A small masked image model, trained from scratch: 15600 steps, 194171 training examples.
Rows from block 5 of a small masked image model, named by matrix and row number. Rows with one number within an expert belong to one neuron, the router's apart. Each number is 128 + 24 x the weight over its row's rms, rounded and kept within 0 to 255. All counts start at 0. Numbers have three digits each.
After each expert's rows are labels from the 100 images, of 14976, where the router gives the expert most weight on average: "top examples" is what is common among them. Only what is clearly more common there than usual is listed. The data: microscope photos of single blood and bone marrow cells.
# router: router (model.blocks.5.mlp.router.weight, 16x192, trained with AdamW), inputs 78-116
# gate: expert gate (model.blocks.5.mlp.gate, 16x48x192), inputs 78-116
# up: expert up (model.blocks.5.mlp.up, 16x48x192), inputs 78-116
# down: expert down (model.blocks.5.mlp.down, 16x192x48, transposed), outputs 78-116

# expert 11
router.11:080144165167137131147140144168060131150124129140175082147142120134146114174147142149142097157163142100120152116156113
gate.0:098079140114117147140100141114187116138072146118107115139120118129114140171000122143139114121134141107135143135150148
up.0:127122054140109103125104122138105134136130105131155114120120152123157123116088127136137105094098136123136116094120148
down.0:098134106108138132129104119155082159127153106116115144138146133109160155129161120145168103121100127189117145136140160
gate.1:121131055114105107115082141140129135124146077139152153132130107126132108144060153150121168165161128106099128097096133
up.1:097144103135097119131120125119166110106142118112126161131138129112123181150128113145125169156125133144104121090078126
down.1:146123130103154132117117112172160146085171152133136152128122086197122068116117101114097127170137128131173118154123104
gate.2:084107088174132134096144117145148137125177186120131139122164132138129137121081125159144153121127125130118124220134099
up.2:149132089096132103163126149137143124089118134136157127147112088153123140136118112083115122133173159146137120116115131
down.2:120100104089141139111147119108156147141157142077156106103111154096114141163163166158086169110080138133159142122121145
gate.3:094149040121138145157093127122075126151153135147121125108157118128105108081136136132098139132140142181152096173142110
up.3:094143115131121113146198108107082093135116199118150136133119102107119129140153133162141108109119109140114144159169117
down.3:108114129157153128145138127115100130128152120110117134154131132103143115127156082145125154121109088122142102137145130
top examples: smear: peripheral blood

# expert 3
router.3:086168154167137151147111133164044116162120158143175107147121133126138131160138149137138112147156127122131146100145108
gate.0:146131064136150090106146105107101154144147069149143133119076086138079145099047112112129157121154148163144115177127093
up.0:125125131122126089096102133173150126095173143133122135116149142123154168140176095115116101144109108125142111141135117
down.0:144178132087103106125104110136183130131120113127153108159113130122136120112139078130159150150169119150121141156105126
gate.1:169130086169136096121106147116182131114125092122142156126099111115125123104056112093151122097080150129087158200105133
up.1:073134168107120140133077136141084098113201087103120140129107116140155121081076100133161106111089137110100133106156111
down.1:132122101143144124138125109129123136146143137079148125100088153117132159161186109152134137104142124116125091137133146
gate.2:093130107109133157112104134113172158136096096140149129136143105113151103127039117145098117159117129129094134213144149
up.2:147110149139130098121112099078129112152134154100113108147160142098134144074150143145133157152144138120093092107157112
down.2:111113111121133154125151134132148116178130144100119081176087149116150147130080120125137139108160127191124116137116116
gate.3:101129022143144161115108144143184145130156101123123113121115123133113116137171091147125154123143079119105125214157120
up.3:164094082105137121158108108090240144137129069128133117118210173105155103114119125129111104099122093117129150146145126
down.3:093113132159157145178124112147120162099161163124069139106134161133119098142140121134143073128113105133098120136136081
top examples: smear: peripheral blood

# expert 2
router.2:088136160197136144139135130165067114154132140131171094143130115138145092161127143121131116169160136126114145085143107
gate.0:150112060112139126135137158114114141145130151129147139125136121126141137137057131103131143121143146158140162189125117
up.0:118153128121151160141072086169186110112106136120140195124138129136129121099128109116161156123138116098145157097110163
down.0:144122134085104115108109069120109142125107143111104087142079056146113130134146151119102163122144093147145144123151151
gate.1:136125110090139154127131121121131129132134176144142099136116097110105110129000105130104120158152119156084130199152123
up.1:169117134104117178141125130083132095152129205136093105138131093118120104167103143167148132148145076142117126088129140
down.1:146116107224124087134112101112122091168163140098117155145130131143127138125114114136127101075109115148135157137148101
gate.2:102129055113147129073083122147092129108123084129142163128161108113166148094048127131149129128167129134141127216125132
up.2:178091152101106130103119120119209134115170104120120110125147129124143091105141184131107125111090103155085157148119142
down.2:155089085141150131126140184132137129159097095134108117091133128140123126113104126141138110150129175156125138113115166
gate.3:118099027108122150152159104172129135068092104142121121145125123132107145102036125164104138164128155164129141143137143
up.3:128091133115146153148140103149098135097146138137116161133097200127135114117122091104137166107128173133159133141089140
down.3:153117132129131113111140092121133129135111126184127167123143093076138113132143195137080138120144121138147086145116124
top examples: cell type: lymphocyte

# expert 9
router.9:080144164163138129153109117167073116153173145135173098129118124145139132154111120119131126154146117093122128074160102
gate.0:142105035093110151130088150128162132137156073121109108116154123127114149146053145118128153110090113167157160228121099
up.0:098109096118128133144100116142165155139136135131131125130168090093087139201168131119114175129133141114103126116114124
down.0:117133148149143145150137112152124117098112169125133144121109091151137104151104151120134174137116172132127100125181127
gate.1:125162097150109142171117154165131154147091101143134120123129103127101170110053134105158160093108139129110140174146087
up.1:153128074102122093129095131088145124141079128128125144127128130132108158127151122133123123113092108129124135124123084
down.1:125150152116103125155132128133144115144165101116127122099128102136100145102093125106068127141140135143134144154119140
gate.2:133101071142140151116152142132157115130140175132132105134125118118117116120030125111139138126121175086133125166114167
up.2:130134099138136077126143142123073146144191104122116120134121115138115128140149168157119140124131104166064125135166091
down.2:116146175124132137139166097127170128121138142122118128093131117116084117181130150180163083090106122118122069142129128
gate.3:123104029106131127113153123157112129120138124119117099115142103141094060135056089113119129128124089153106133191128142
up.3:108170153129135131109159118191117117089124134133118121099115128147150142140120082140114120105118170131111116105095157
down.3:066112091101135105168098120115164130133104121116106126119097164139158151100156124143101106176106170112171115132154156
top examples: smear: peripheral blood; cell type: segmented neutrophil

# expert 12
router.12:077116158202127146129116143141066114144156145133173101145110126137139132151125148138134098159168140107109125104139087
gate.0:167110060098131115055098122160141146129126099125112142128136140141128135142053104143145151121103175126059153255118153
up.0:130107159155124090155075159165119111115110098154123120121136155129126136152108143140142159132090146107162156081108114
down.0:172110090126170125185095129109149096123157137162136109109133176110130135119118130145134147083113126127106112120143087
gate.1:185147060159114117152097130104087136088128064123138113123126139139132098138037103119135126186123138144119127196158128
up.1:154141137088129086101119118121124146116134135127139128144137074141122134138142128118095153100118131116135113149130145
down.1:140157116138125076126107183161166140146123088129100096133149148116103089118109129106125136120131143138131113117108153
gate.2:119136063065094135109096141111118124112099058134140116142134098116118128133042113113131119106104139160126116171096065
up.2:149120111055106116106109129119163117117150163133146158109117126125143185185096137157134137131150095128159119106119146
down.2:170175149104144130150110107105128094153111125146120156105108153118127128147178094092135134130151145129116114106111168
gate.3:152136081138119136118123144168201131127117122114123136103128143110084118155092130098118124152126128130122129204120110
up.3:148146115098135166061132120161075116123132107108096104134149103100092131093122112146121130148142132151097123100079093
down.3:192154103143106144139167115121140143089095114081141131122152082120132154113144088104118120167156138158134114154114142
top examples: smear: peripheral blood

# expert 6
router.6:099148167182130150140098131155064120155142133132178098154135124116144120165137160157141110168150137096120137110167104
gate.0:127154106157128129157109150148123128128074103127133102123118096145116110133081105109158152103144138080115110186169122
up.0:099128058114110130156093113072121118155124106126126113132135140125117181126157168114146135137123143158107131101168116
down.0:132126131148102128132090144113114130124108141124128135119140102133166119130158110098132136124139102183152107148098131
gate.1:160132021108152118121133087088143122132183043106146112124133129114130068159099094115119095125090136135155118199150135
up.1:135125140138146071151167091179106097138134207132121138126179081142112121116097154090081120159079117165159120131131110
down.1:137134124118127113143156118157167111141118121170129115151146134128132120091093133139111111148139132145167168139120095
gate.2:098131049146117145132148157098098116121152123124126096142158104142116115142091096129145151098131145103095155139112105
up.2:129124115096122140151100114152151130119068073147105146132205150133129129091147095134135130147164140112130125122149102
down.2:143151141117130063145121103154127109058103154117122115165103129120134174075110152122140117149173168066092127095123122
gate.3:128140057139111124159059158160163166107102125125111128120176124139127112131049111155106091146155190112102125191138135
up.3:125140126136169111092152110104140089174083140116129150104077105123098152123101125133126092130111122110133131118171134
down.3:120093095157125163111110080127120116105127129131079099135121107150154143117132111161126155129086155113126108136146133
top examples: smear: peripheral blood; cell type: lymphocyte

# expert 0
router.0:096166159186131133138149129157077108156129136136172121141114123146128105152127144133144114135152127102119136088130096
gate.0:123117034170122111173136131148135131125113091130157129128162135128107153107016133095136153127134141157128128159098133
up.0:151107130154123089153156119140044117128170119118104175128153139127111128081111106126116125116103119169149135135121112
down.0:103087116140107169170133110135111103122121156105141131132148195104150097120112082120129115087120144179107146134077105
gate.1:108112075143096120197110133139097112161109108114114118134139094138141127113064183139104106124104075104103136198103129
up.1:126139111125117094148133136092128118117128176118130122121112132135139128142119122106119127111145076136167100108123089
down.1:156130189148106110106119123164122109147090102173119121124112073130131121137145174093091104119150096147125123138147149
gate.2:130137047126123175140120146111130128136123157139113123132090091137136146106063125121128124130122125123151111194117133
up.2:087128143165158087163147118166115134127169138124137148120204070106109140105120052124127083133137156110109131104145142
down.2:140101148121166108091141104158123147134099138099166120120141121132116146167182102070123161118115104125132164137174184
gate.3:111156034147133111130185123168090142128151146156139130125106115138123156117037151138139100094107095154113114193162114
up.3:113116130165102168143049121123136114116137138099114117117147153135138134140132126126110138140132116131099138139190116
down.3:134193112157126143098094154116151192059120112163134131092097134140117149116089113148148087127123112135120118103144145
top examples: smear: peripheral blood

# expert 13
router.13:108114130158131135108072125142145135140164155145146096143088122122124120167131144140133110176148145109146149118112126
gate.0:150120088145140140129122131163194132129184095138117142114186127128168112171081132134128107135145175137147130135146164
up.0:146142096143142064109129129072153151113132137125151110134061090111147114149106110174126195111143169104126115102165103
down.0:118101088151145123076138141138143105153125120148141120154181112143157142130138154107098118117140125148110116108160115
gate.1:098179093105135108124153141136180103127129084117119148141119115111126129139080085123141143164119173168130114175135135
up.1:175124184149128108170165129107134119114115095127133072123086145134162101100119099100128123119140150075116133160131120
down.1:110109123112166136173127145111099168153147152117100130154119112104139139132099131151112135130104123120120124122147151
gate.2:144135089114102124207094104133151130085121121134107123138086115119097133141098121156148140175151116106140142160151121
up.2:086152053146140145122101104131070123159155104126133135128176144147121086109164122148140124171152125140104094165075122
down.2:145126148160109149093092131145099109101140125151120095079128118129100101167131143142147121110138136116194104122110170
gate.3:180142144123148116098083122119160130135076148126099090102134112115137132097109144124110179137099154111139108174140115
up.3:140158136088136110156097138079143118112085132128133131144166141119154130134168114120110114140136132107126085150146098
down.3:137157126125131154097093143104158196153142114131164115115194112082169143103121116180119155148146141090113111136094124
top examples: cell type: artefact

# expert 7
router.7:108159156182140159147130143161071113152163146147183097141130112142141103174146156140139099143158136096121124103154098
gate.0:104126094137143158135138147118148112112120153139107110149156109125120117071016125131108067138132092099102114209094147
up.0:081126144132115127077110124125159148121139104123141141145092100110130132107126082118134164099093144106059135157117123
down.0:087165115118100150169127128149161140134180112104142142124097120132100143130118100135120137146137112069126155123123117
gate.1:117124067130129126092081151090164141158101121132111145136131100105143132156038163149127110127120138094128149163135091
up.1:141141131151106101129181120141047161125107146143152161135091102142096155087102123116110098137106098118151106126126179
down.1:122137129100137099130142124123126155134075136090114140113134137143087160142083149111099139142120131126101130108141086
gate.2:140105118109102108173138131131134133118120111131130075138180128123135148098000127104115162142118101137128119155135116
up.2:128118131154133134126065135165136125149140151158140133135144123120162149093143137092114107141090124154195140130091132
down.2:189132137137133137127132145111110118111137136124087119119135168118119171143118110138150133149147149138128100116145087
gate.3:138112023094144121140133116140088136127142139113127109125126134134134125187021108118137097084129111137091140157147133
up.3:161157174162138128147127139106135100139092098148131124145082116168134156167110097110144119122140156094183135139101121
down.3:120148096124156139139096097135130119109127117116190106109180104181122136143101135148130185139093130152167168096108132
top examples: smear: peripheral blood; cell type: segmented neutrophil; cell type: lymphocyte

# expert 5
router.5:177100118196132111127128119163181133145089130132121110142080111139128145121121137140136117145140121116134141135136135
gate.0:144116038137137182109105154159124098154089164138124129116171131133129140138069115147111146117109124137139127187120124
up.0:161133211120122106134158113103127154098144093119113119126073108117110094134112150119130128117148120156132131157106111
down.0:120144153137134127122115105112144129167120116110144139128111145182123120131132132139181093141150149108122089158132116
gate.1:134141091110128100186126112125094120111067107130136119130091079152136131122063161138115164126142133152160133139109123
up.1:105125083109135125155102115169108131132110151133118110130066104146120141152199140158129090129122127155137130157135138
down.1:162172080135137109131114091140173087095122107131122147151141134153138131131151148105158090140127113152133144099136098
gate.2:155167060134130131111160144154112144100128065130143153141121118122109144108095082122100140088119116150131108135135119
up.2:117109076166117182099165129138144122132176176141110159122115149143128122105124099148125130139165110089135131128127110
down.2:112108141111125108105079128161159111131141125144145121106130128137089072111158113145170136145094098163166102138155111
gate.3:139155082153147112101108137097105144132116086121146178129083127162128163126093104101135077123142184167120135085103157
up.3:114130113116133133113176145053082119110082148128118175130070123153104130133164126096127080140103127135146147111101146
down.3:157088112129120130055112129089108118158124133136137142084109160117137099141110138112130150141083119156129123155119151
top examples: cell type: artefact