From a checkpoint of a small masked image model: 48-pixel images, batches of 64.
Rows from expert 12 of block 5, named by matrix and row number. Rows with one number belong to one neuron. Each number is 128 + 24 x the weight over its row's rms, rounded and kept within 0 to 255. All counts start at 0. After the name is the row's rms in percent of the matrix's.
# gate: expert gate (model.blocks.5.mlp.gate, 16x48x192), inputs 39-77
# up: expert up (model.blocks.5.mlp.up, 16x48x192), inputs 39-77
# down: expert down (model.blocks.5.mlp.down, 16x192x48, transposed), outputs 39-77
gate.23 104 [108 103 122 124 125 148  88 118 160  97 107 104 172 127 134 139 141 162 102 121 131 158 110 128 145  82 179 177 142 185 117 118 163 126  91 109 149 142 124]
up.23 097 [143 134 115 147 118 134 146 119 148  96 149 131 176 129 113 139 103 160 108 147 120 137 141 137 117  97 132 139 145 146 109 170 118 151 138 103 143 113 130]
down.23 103 [116 125 139 140 115  93 152 134 153 116 137 128 110  97 128 167 144 113  86 146  96 173 116  74 131 150 127 121 111 137 154 144 122 130 182 105 154 177 128]
gate.24 096 [110 122 104 114 106 117 131 123 132 122 169 114 106 117 120 116 108 176 118 128 119 138 134 130 100 122 105 115 168 113 126 148 119 121 139 104 134 119 120]
up.24 100 [107 122  65 131 126 111 142 130 112 148 120 139 119 123 152 129 131 171 123 111 123 132 123 144 135 141 122  89 123 117 139 130 129 139  95 147 135 132 126]
down.24 097 [148 149 156 126 110 134 132  49 140 112 130 137 108 131 139 168  94 112 144 146 163 158 151 134 108 119 113 123 126  66 122 170 101 109 143 137 119 154 149]
gate.25 094 [100 115 121 121 134  99 166 124 120 145 114  75 138 138 138 146 135 110 141 123 130 143 153 139 120 146 176  92 103 145 140 144 141 148 122 134 131 135 135]
up.25 102 [111 116 177 103 115 111 118 134 115 105 204 139 133 104 118 129 126 184 159 158 124 101 137 145 129 148 130 157 146 137 150  94 116 134 145 149 110 122  82]
down.25 101 [103 109 138 105  94 142 154 149 120 192 112 103 125  94 126 133 160 169 129 122  82 141 130 159 144 155 100  91 120 159 120 146 116 122 132 130 110 154 123]
gate.26 096 [128 153 108 138 171 123 161 116 127 137 127 163 177  87 109  91 126 144 155 151 139  96 131 121 125 114 104 181 151 112 136 147 117 133 127 145 133 145 125]
up.26 104 [133 138 134 140 114 164 142 113 132 109 139 121  71 137 140 131 128 145 121 137 124 186 112 138 101 147 144  95 126 119 149 108 128 137 129  92 122 118 163]
down.26 101 [156 125 136 129 115  96  81 117 159 134 122 134 141 110 140 125 148 168 101 168 138 115 117 158 146 117 121 125 120 133 146  87 157  97 121 140 119 140  95]
gate.27 112 [119 100 134 137  84 107  77 148 114 124 133 160 165 135 156 122 123 111 162 124 118 121 131 117 143 105  93 120 119 135 194  98 139 125 152 139 132 161  82]
up.27 100 [122 105  87 104  83 117  38 112 120 134 104 117 163 135 149 109 149  80 116 148 120 175 129 129 137 108 110 146 129 147 127 100 107 137 137 133 127 108 128]
down.27 098 [101 126 127  95 131 156 144  82  97 133 162 178 112 144 110 141 126 151 121 118 115 100 114 184 151 129 126 150 165 128 123 120 119 102 153 121 149  91 152]
gate.28 099 [100 120 148 131 124 132 113 115 112 143 183 144 128 122 115 122 101 123  84 111 127 122 124 120 139 142 139 124 182 120  98 142 112 136 133 121 115 108 149]
up.28 103 [125 128 145 152 130 151 145 107 143 110 148 135 109 118 146 129 136 127  80 114 127  86 118 136 120 171  81  84 135 120 116 151 124 102 122 145 154 103  98]
down.28 104 [ 69 156 117 142 171 121 116 134 144 102 136 122 122  93 152 150  82 158 134 120  98 141 134 136 131 140 167 128 131 127  98 144  75 129 121 117 113 162 135]
gate.29 100 [102 162  58 128 126 118 151 105 112 134 130 101 150 139 157 132 139 106 131 137 118  94 157 105 120 141 137 134 132 141  93 150 114 147 113 132 131  97 149]
up.29 086 [139  89 148 145 140 156  80 101 126 125 112 135 149 131 133 148 140 104 146 113 152 102 129 107 121 138 150 119 114 143 131 145 102 124 139 116 117  90 142]
down.29 090 [125 184  85  95 111 117 103  91 106 153 139 128  63 149 120 136 129 145 159 100 161 137 119 150 141 106 127 146 113 101 211 143 129 151 134 133 113 136 131]
gate.30 106 [137 106 117 117 144 116 176 123 135 127 159 144 145 135 114 140 112 117 100 133 146 117 147 112 105 134 164 109 117 121 127 124 118 138 112 109 135 125 118]
up.30 107 [148  92 128 131 120  85 132 133 106 140 157 123 124 118 129  96 125 134 120 114 131 133 106 137 127 104 148 110  99 117  99 127 106 116 120 117  97 150 115]
down.30 101 [144 121 118 163 110 140 119 154 150 126 182  95 110 124 134 117 131  89 141 156 120 122 134 128 126 151 113 108 121 136 142 109 144 127 118 149 100  84 160]
gate.31 109 [137 135 136 103  95 140 123 142 125 112 137  93 136 121 135 146 142 152 158 124 135 121 147 148 131 123  88  78  98 116 139 123 134 110 123 126 126 118  98]
up.31 098 [143 112 133 136 138 156 170 146 135 124 130 103 130 141 115 102 117 124 127 143 121 138 148 117 149  84 116 154 159 116 106  95 125 132 113 125 120 126 109]
down.31 106 [148 136 144 102 119 120 103 118 152 134 141 106 113 127 116 110 119 209 111 138 123 151 150 141 124 115 159 154 141 151 115 157 155 125 102 105 118 106 125]
gate.32 095 [112 117 125 142 101  85 138 160 109 127 115 150  44 146 111 140 104 110 124 125 152 109  96 157 101 104 124 167 130 188 157 105 132 120 114 114 131 142 113]
up.32 092 [141 122  62  92 150  97 142 164 126 131 149 136 136 131 111 155 153 125 143 126 129 114  76 139 117 116 147 142 149 151 136  79 143 119 132 173 133 106 140]
down.32 098 [113 129 117 129 133 172 134 151 116 109 151 109 105  97 137 130 144 116 100 109 160 142  91 120 148  98 160 132 108  92 129  83 135 120 151 141  89 123 153]
gate.33 096 [128 179 107 144 124 139 133 138 160 132  98  95 179 126 133 120 109 149 133 124 137 138  97 105 112 101 115 124 153 130  87 135 114 139 115 108 138 135 155]
up.33 098 [121  92 117 119 157 128 193 137 102 133 125 128 100 121 137 161 118 107 170 133 124  93 127 174 106 137 130 134 125 190 134 114 127 115 131 117 132  97 101]
down.33 098 [120 148 126 141 131 109 102 157 134 168 101  93 115 137 119  97 130 110 125 135 114 119 125 109 101 138 131 149 141 151 139 162 151 129 102  69 123  90 121]
gate.34 111 [117 165  99 115 141 121 131 115 150 109 122 101 101 123  99 152 148 150 138 132 125 139 102 145 117  80 164 133 130 131 122 136 124 124 144 119 138 116 107]
up.34 104 [121 108 135  96 116 107 131 146 118 127 174 120 138 168 131 115 128 160 149 105 119 143 122 105 144 178  81  90 144  99  88 152 133 134 140 142 116 134 126]
down.34 114 [153 134 168 186 161 143 152 141 104 116 119 158 103 103  74 103 103 169 121 112 137 111 122 114 145 113 118 138 128 135 182 118 130 105 154 128  82 115 159]
gate.35 098 [165 148 198 123 161 150 108 134  98 126  97  83 148 128 133 117 144 131 139 143 112 142 136 140 124 109 148 165 143 112  80 123 148 130 141 133 108 120 125]
up.35 098 [103 187 135 137 129 108 104 123 126 137  79  94 135 140 136 146 150 111 148 132 118 133 145 130 148 159  67 133 145 114 136  83 131 131  76 103 146 125 103]
down.35 094 [127 140 162 146 155 110 115 146 152 139 124  89 126 149 153 129 122 150 152 107 136 103  91 139 125 158 124 111  90 147 125 153 123 162 144  59 156  92 114]
gate.36 105 [ 93 105 122 134 131 101 145 130 164 164 123 117 140 133 132 118  77 154 116 123 119 128 137 126 130 164 159 133 112 115 123 105 140 131 152 145 129 112  76]
up.36 101 [145 103 152  95 129 131 141 121 105  94  96 107 113 150 150 129 133 116 117  86 141 127 108 123 120 136 126 172 119 124  95 137 108 136 164 119 156 167 140]
down.36 101 [129 166 107 171 127 105  99 115 125 148 108  98 137  98 115 178 130 175 118 142 114 124 151 115  98  92 105 123  95 114 134 171 181 159 156 146 128 155  93]
gate.37 094 [139 109 116 117 127  95 136 156 117 104 113 132 117 146 130 129  72 171 125 135 149 133 124 118 107 155 137 123  96  91 192 143 144 152 118 113  89 148 151]
up.37 104 [106 103 103 126 132 128 126 131 121  78  84  95 179 147 133 123 108 148 175 126 118 110 146 144  95 148 134 123  90 125 121 120  87 135 155 148 129 132 126]
down.37 101 [106 110 157 125 138 117 160 140  95 121 134 125 130 147 134 143 141 158 178 133 145 156 138 102  97 163 119 109 181  89 180 106 124 132 154 119 142  98 154]
gate.38 103 [141 156 111 128  84 130 100 153 124 117  93 110 113 166 123 123 120 108 134 135 120 123 134  96 112 128  78  72 147 112 144 150 141 133 119  84 132 139 127]
up.38 100 [104 145 132 132 110 163  89 130 101 141 131 109 158 145 101 136 128 174 121 174 133  92 135 112 164  95 131 113 104 151 159 130 117  95 140 142 150 128 127]
down.38 096 [151 118  89  91 123 146 179 128 126 119 135 132  95 124 138 125 143  81 161 134 137  82 202 115 102 144  91 101 169 122 106 129 122 111 153 174 128 149 124]
gate.39 101 [109 106  79 138 144 140 153 127 124 137 108 128  66 126 132 109 118 117 107 132 145 148 126 149 135  97 121 125 127 153 110 138 121 134 129 117 134 172 124]
up.39 108 [137  99 115 133 125 136  81 158 116 107  72 187 106 114 117 150 149 108 121 112 126 107 139 166 146 119 118 154  91 134 119 140 169 136 112 110 104 182 157]
down.39 111 [144 141 156 113 148 174 106 102  83 145 149 158 171  98 128 142 134 104 122 128 118 105 143 149 133 143 115 152  99 150 144 127 142 136 166 145 140 149 173]
gate.40 097 [131 129 129 135 134 162 147 135 156 118 146 174 153 111 140 144 163 157 145 135  77 157 120 124 117 120 149 173 143 152 110 156 143 124 130 104 127 145 131]
up.40 089 [112 132  98 145 119 140 131 117 127 120 128  90 172 183 136 113 120 161  88 111 125 145 141  86 136 100 107 188 134 118 129 132 129 129 146 126 100 112 138]
down.40 090 [105 115 101 122 115 123 157 158 164 121 135 154 129 108 141  88 151 153 134  81 158 136 128 158 132 103 129 135 116 128 105 133 121 121 121 159  92 137 103]
gate.41 112 [139  80 140 144 121 137  78 107 132 110 130 164 176 142 133 145  80 129  82 100 124 156 116 108 138 108 116 185 125 126 126  65 122 127 173 149 154 122 176]
up.41 092 [136 138 134 147 129 129 136 146 145 117 191 109 173 134 135 108 111 130 101 142 116 170 115 116 106 111 110 163 106 123 163 152 124 115 145 118 116  79 175]
down.41 094 [129 159 142 105 136  86 123 118 126 115 132 128 121 155 148  91 139 103 112 159 154 142 124 119 142 104 161 119 157  72 142 125 161 141 107 108 121 133 125]
gate.42 103 [113 116 132 110 121 156 113 137 128 126 145 120 169 117 121 117 123 144 146 138 122 128 137 113 117 114 113 110 107 118  91 160  87 115 116 104 143 124 160]
up.42 104 [123 127 122 104 151 142 106 131 129 112 147  92 176 107 117 149 164 123 165 108 124 117 144 123 119 126 129 163 133 127  83 120 166 121 137  95  98  87 176]
down.42 105 [109 134  85 173 121 153 123 126 165 131 118  98 157 132 104 123 108 181 135 124  98 105 119  87 138 103 122 156  88 140 158  99 112 151  81 158 118 111 125]
gate.43 095 [122 125 135 101 108 142 103 117 141 173 127  67  94 127 130 107 118 132  80 125 144 121 138 140 109 124 161 187 146 121 139 103 114 120 105 131 159 126 147]
up.43 097 [ 95 149 124 141 115 151 166 135 100 146  96  95 109 131 142 144 166 120  94 121 138 136 116 165 107 144 118 115 104 123 117 119 143 104 114 133 176  95 171]
down.43 097 [142 146 166 145 149 119 175 155 100 122 134 146 134 155 116 123 142 111 137 130 150  84 141 117 142 102 136 121 136 103 130 111 120 163 158 172 110  87 152]
gate.44 093 [139 143  60 102 135 150 138 115 154 135 195 134 125 138 136 137 151 157 153 145 127 104 113 102 134 107 148  95  90 134 103 115 113 129 122 130 138 139 128]
up.44 106 [117 146 138 126 117 141  85 123 140 129 148  81 183 159 139 119 105  91  82 143 120 126 129 107 135 114 112 147 120 100 155 150 128 133 146 137 147 125 150]
down.44 108 [165 113 102 127 150 131 131  90 176 117 108 140 103 145 168  91 151 137 123 124 133 103 110 163 106 100 130 108 151 157 120 117 117 158 143 133 124 154 128]
gate.45 107 [126 101 148 140 116 114 127 121 123 128 125 105  79 125 131  95 139 118 136 105 137  99 149 105 144 128 156 150  92 130 210 150 123 135  91 127 143 110 158]
up.45 114 [119 130 143 156 162 129 192 132 125 127 133 125 140 122 123 128 136 140 125 119 135 167  90 122 116 169 111  91 105 167 106 120 142 131 142 128 136 108 117]
down.45 118 [118 131 108 139 136  98 130 174 115 177 138 144  99 124  97 125 115  87 153 119 151 133 133 107 109 111  49  94 104  88 116 154 127 120 138 101 123 101 120]
gate.46 099 [154 170 142 169 128 138 133 139 103 142 112 101 110 112 108 154 128 134 137 105 138 105 125 121 126 119 155 120 148 111 167 119 107 109 143 151 135 165 117]
up.46 102 [116 152 101  94 130 124 144 112 111 115  72 119 177 133 126 110  99 143 131 120 128 129 125 160 128 120 158 126 131 133  87 113  84 122 120 122 108 109 108]
down.46 100 [ 98 137 169 151 162 112 176 143  87 173 148 144 128 134 120 146 119 139 159 106 114 112 109 118 105  92 154 141 128 144 112 150 114 118 142 130 140 144  85]
gate.47 106 [114 137 155  99 137  81 142 119 126 139 145 145 131 135 149 136 139 129 141 141 134 112 126 108 131 140 130  91 129 151 122  88 109 138 129 152 131 139  96]
up.47 099 [129  98 104 120 154 144  72 132 138 125 147 150 154 162 143 154 124 136 163 119 132 104 145 110 126  84 133 157 124 162 153 128 137 121 105 131 102 128 124]
down.47 097 [152 133 119 130 119 119 149 108 135 145 134 123 113 116 110 110 152 144 196 131 132  94 111 104 163 134 151 156 163 159 167 100 118 150 115 122 142  87 135]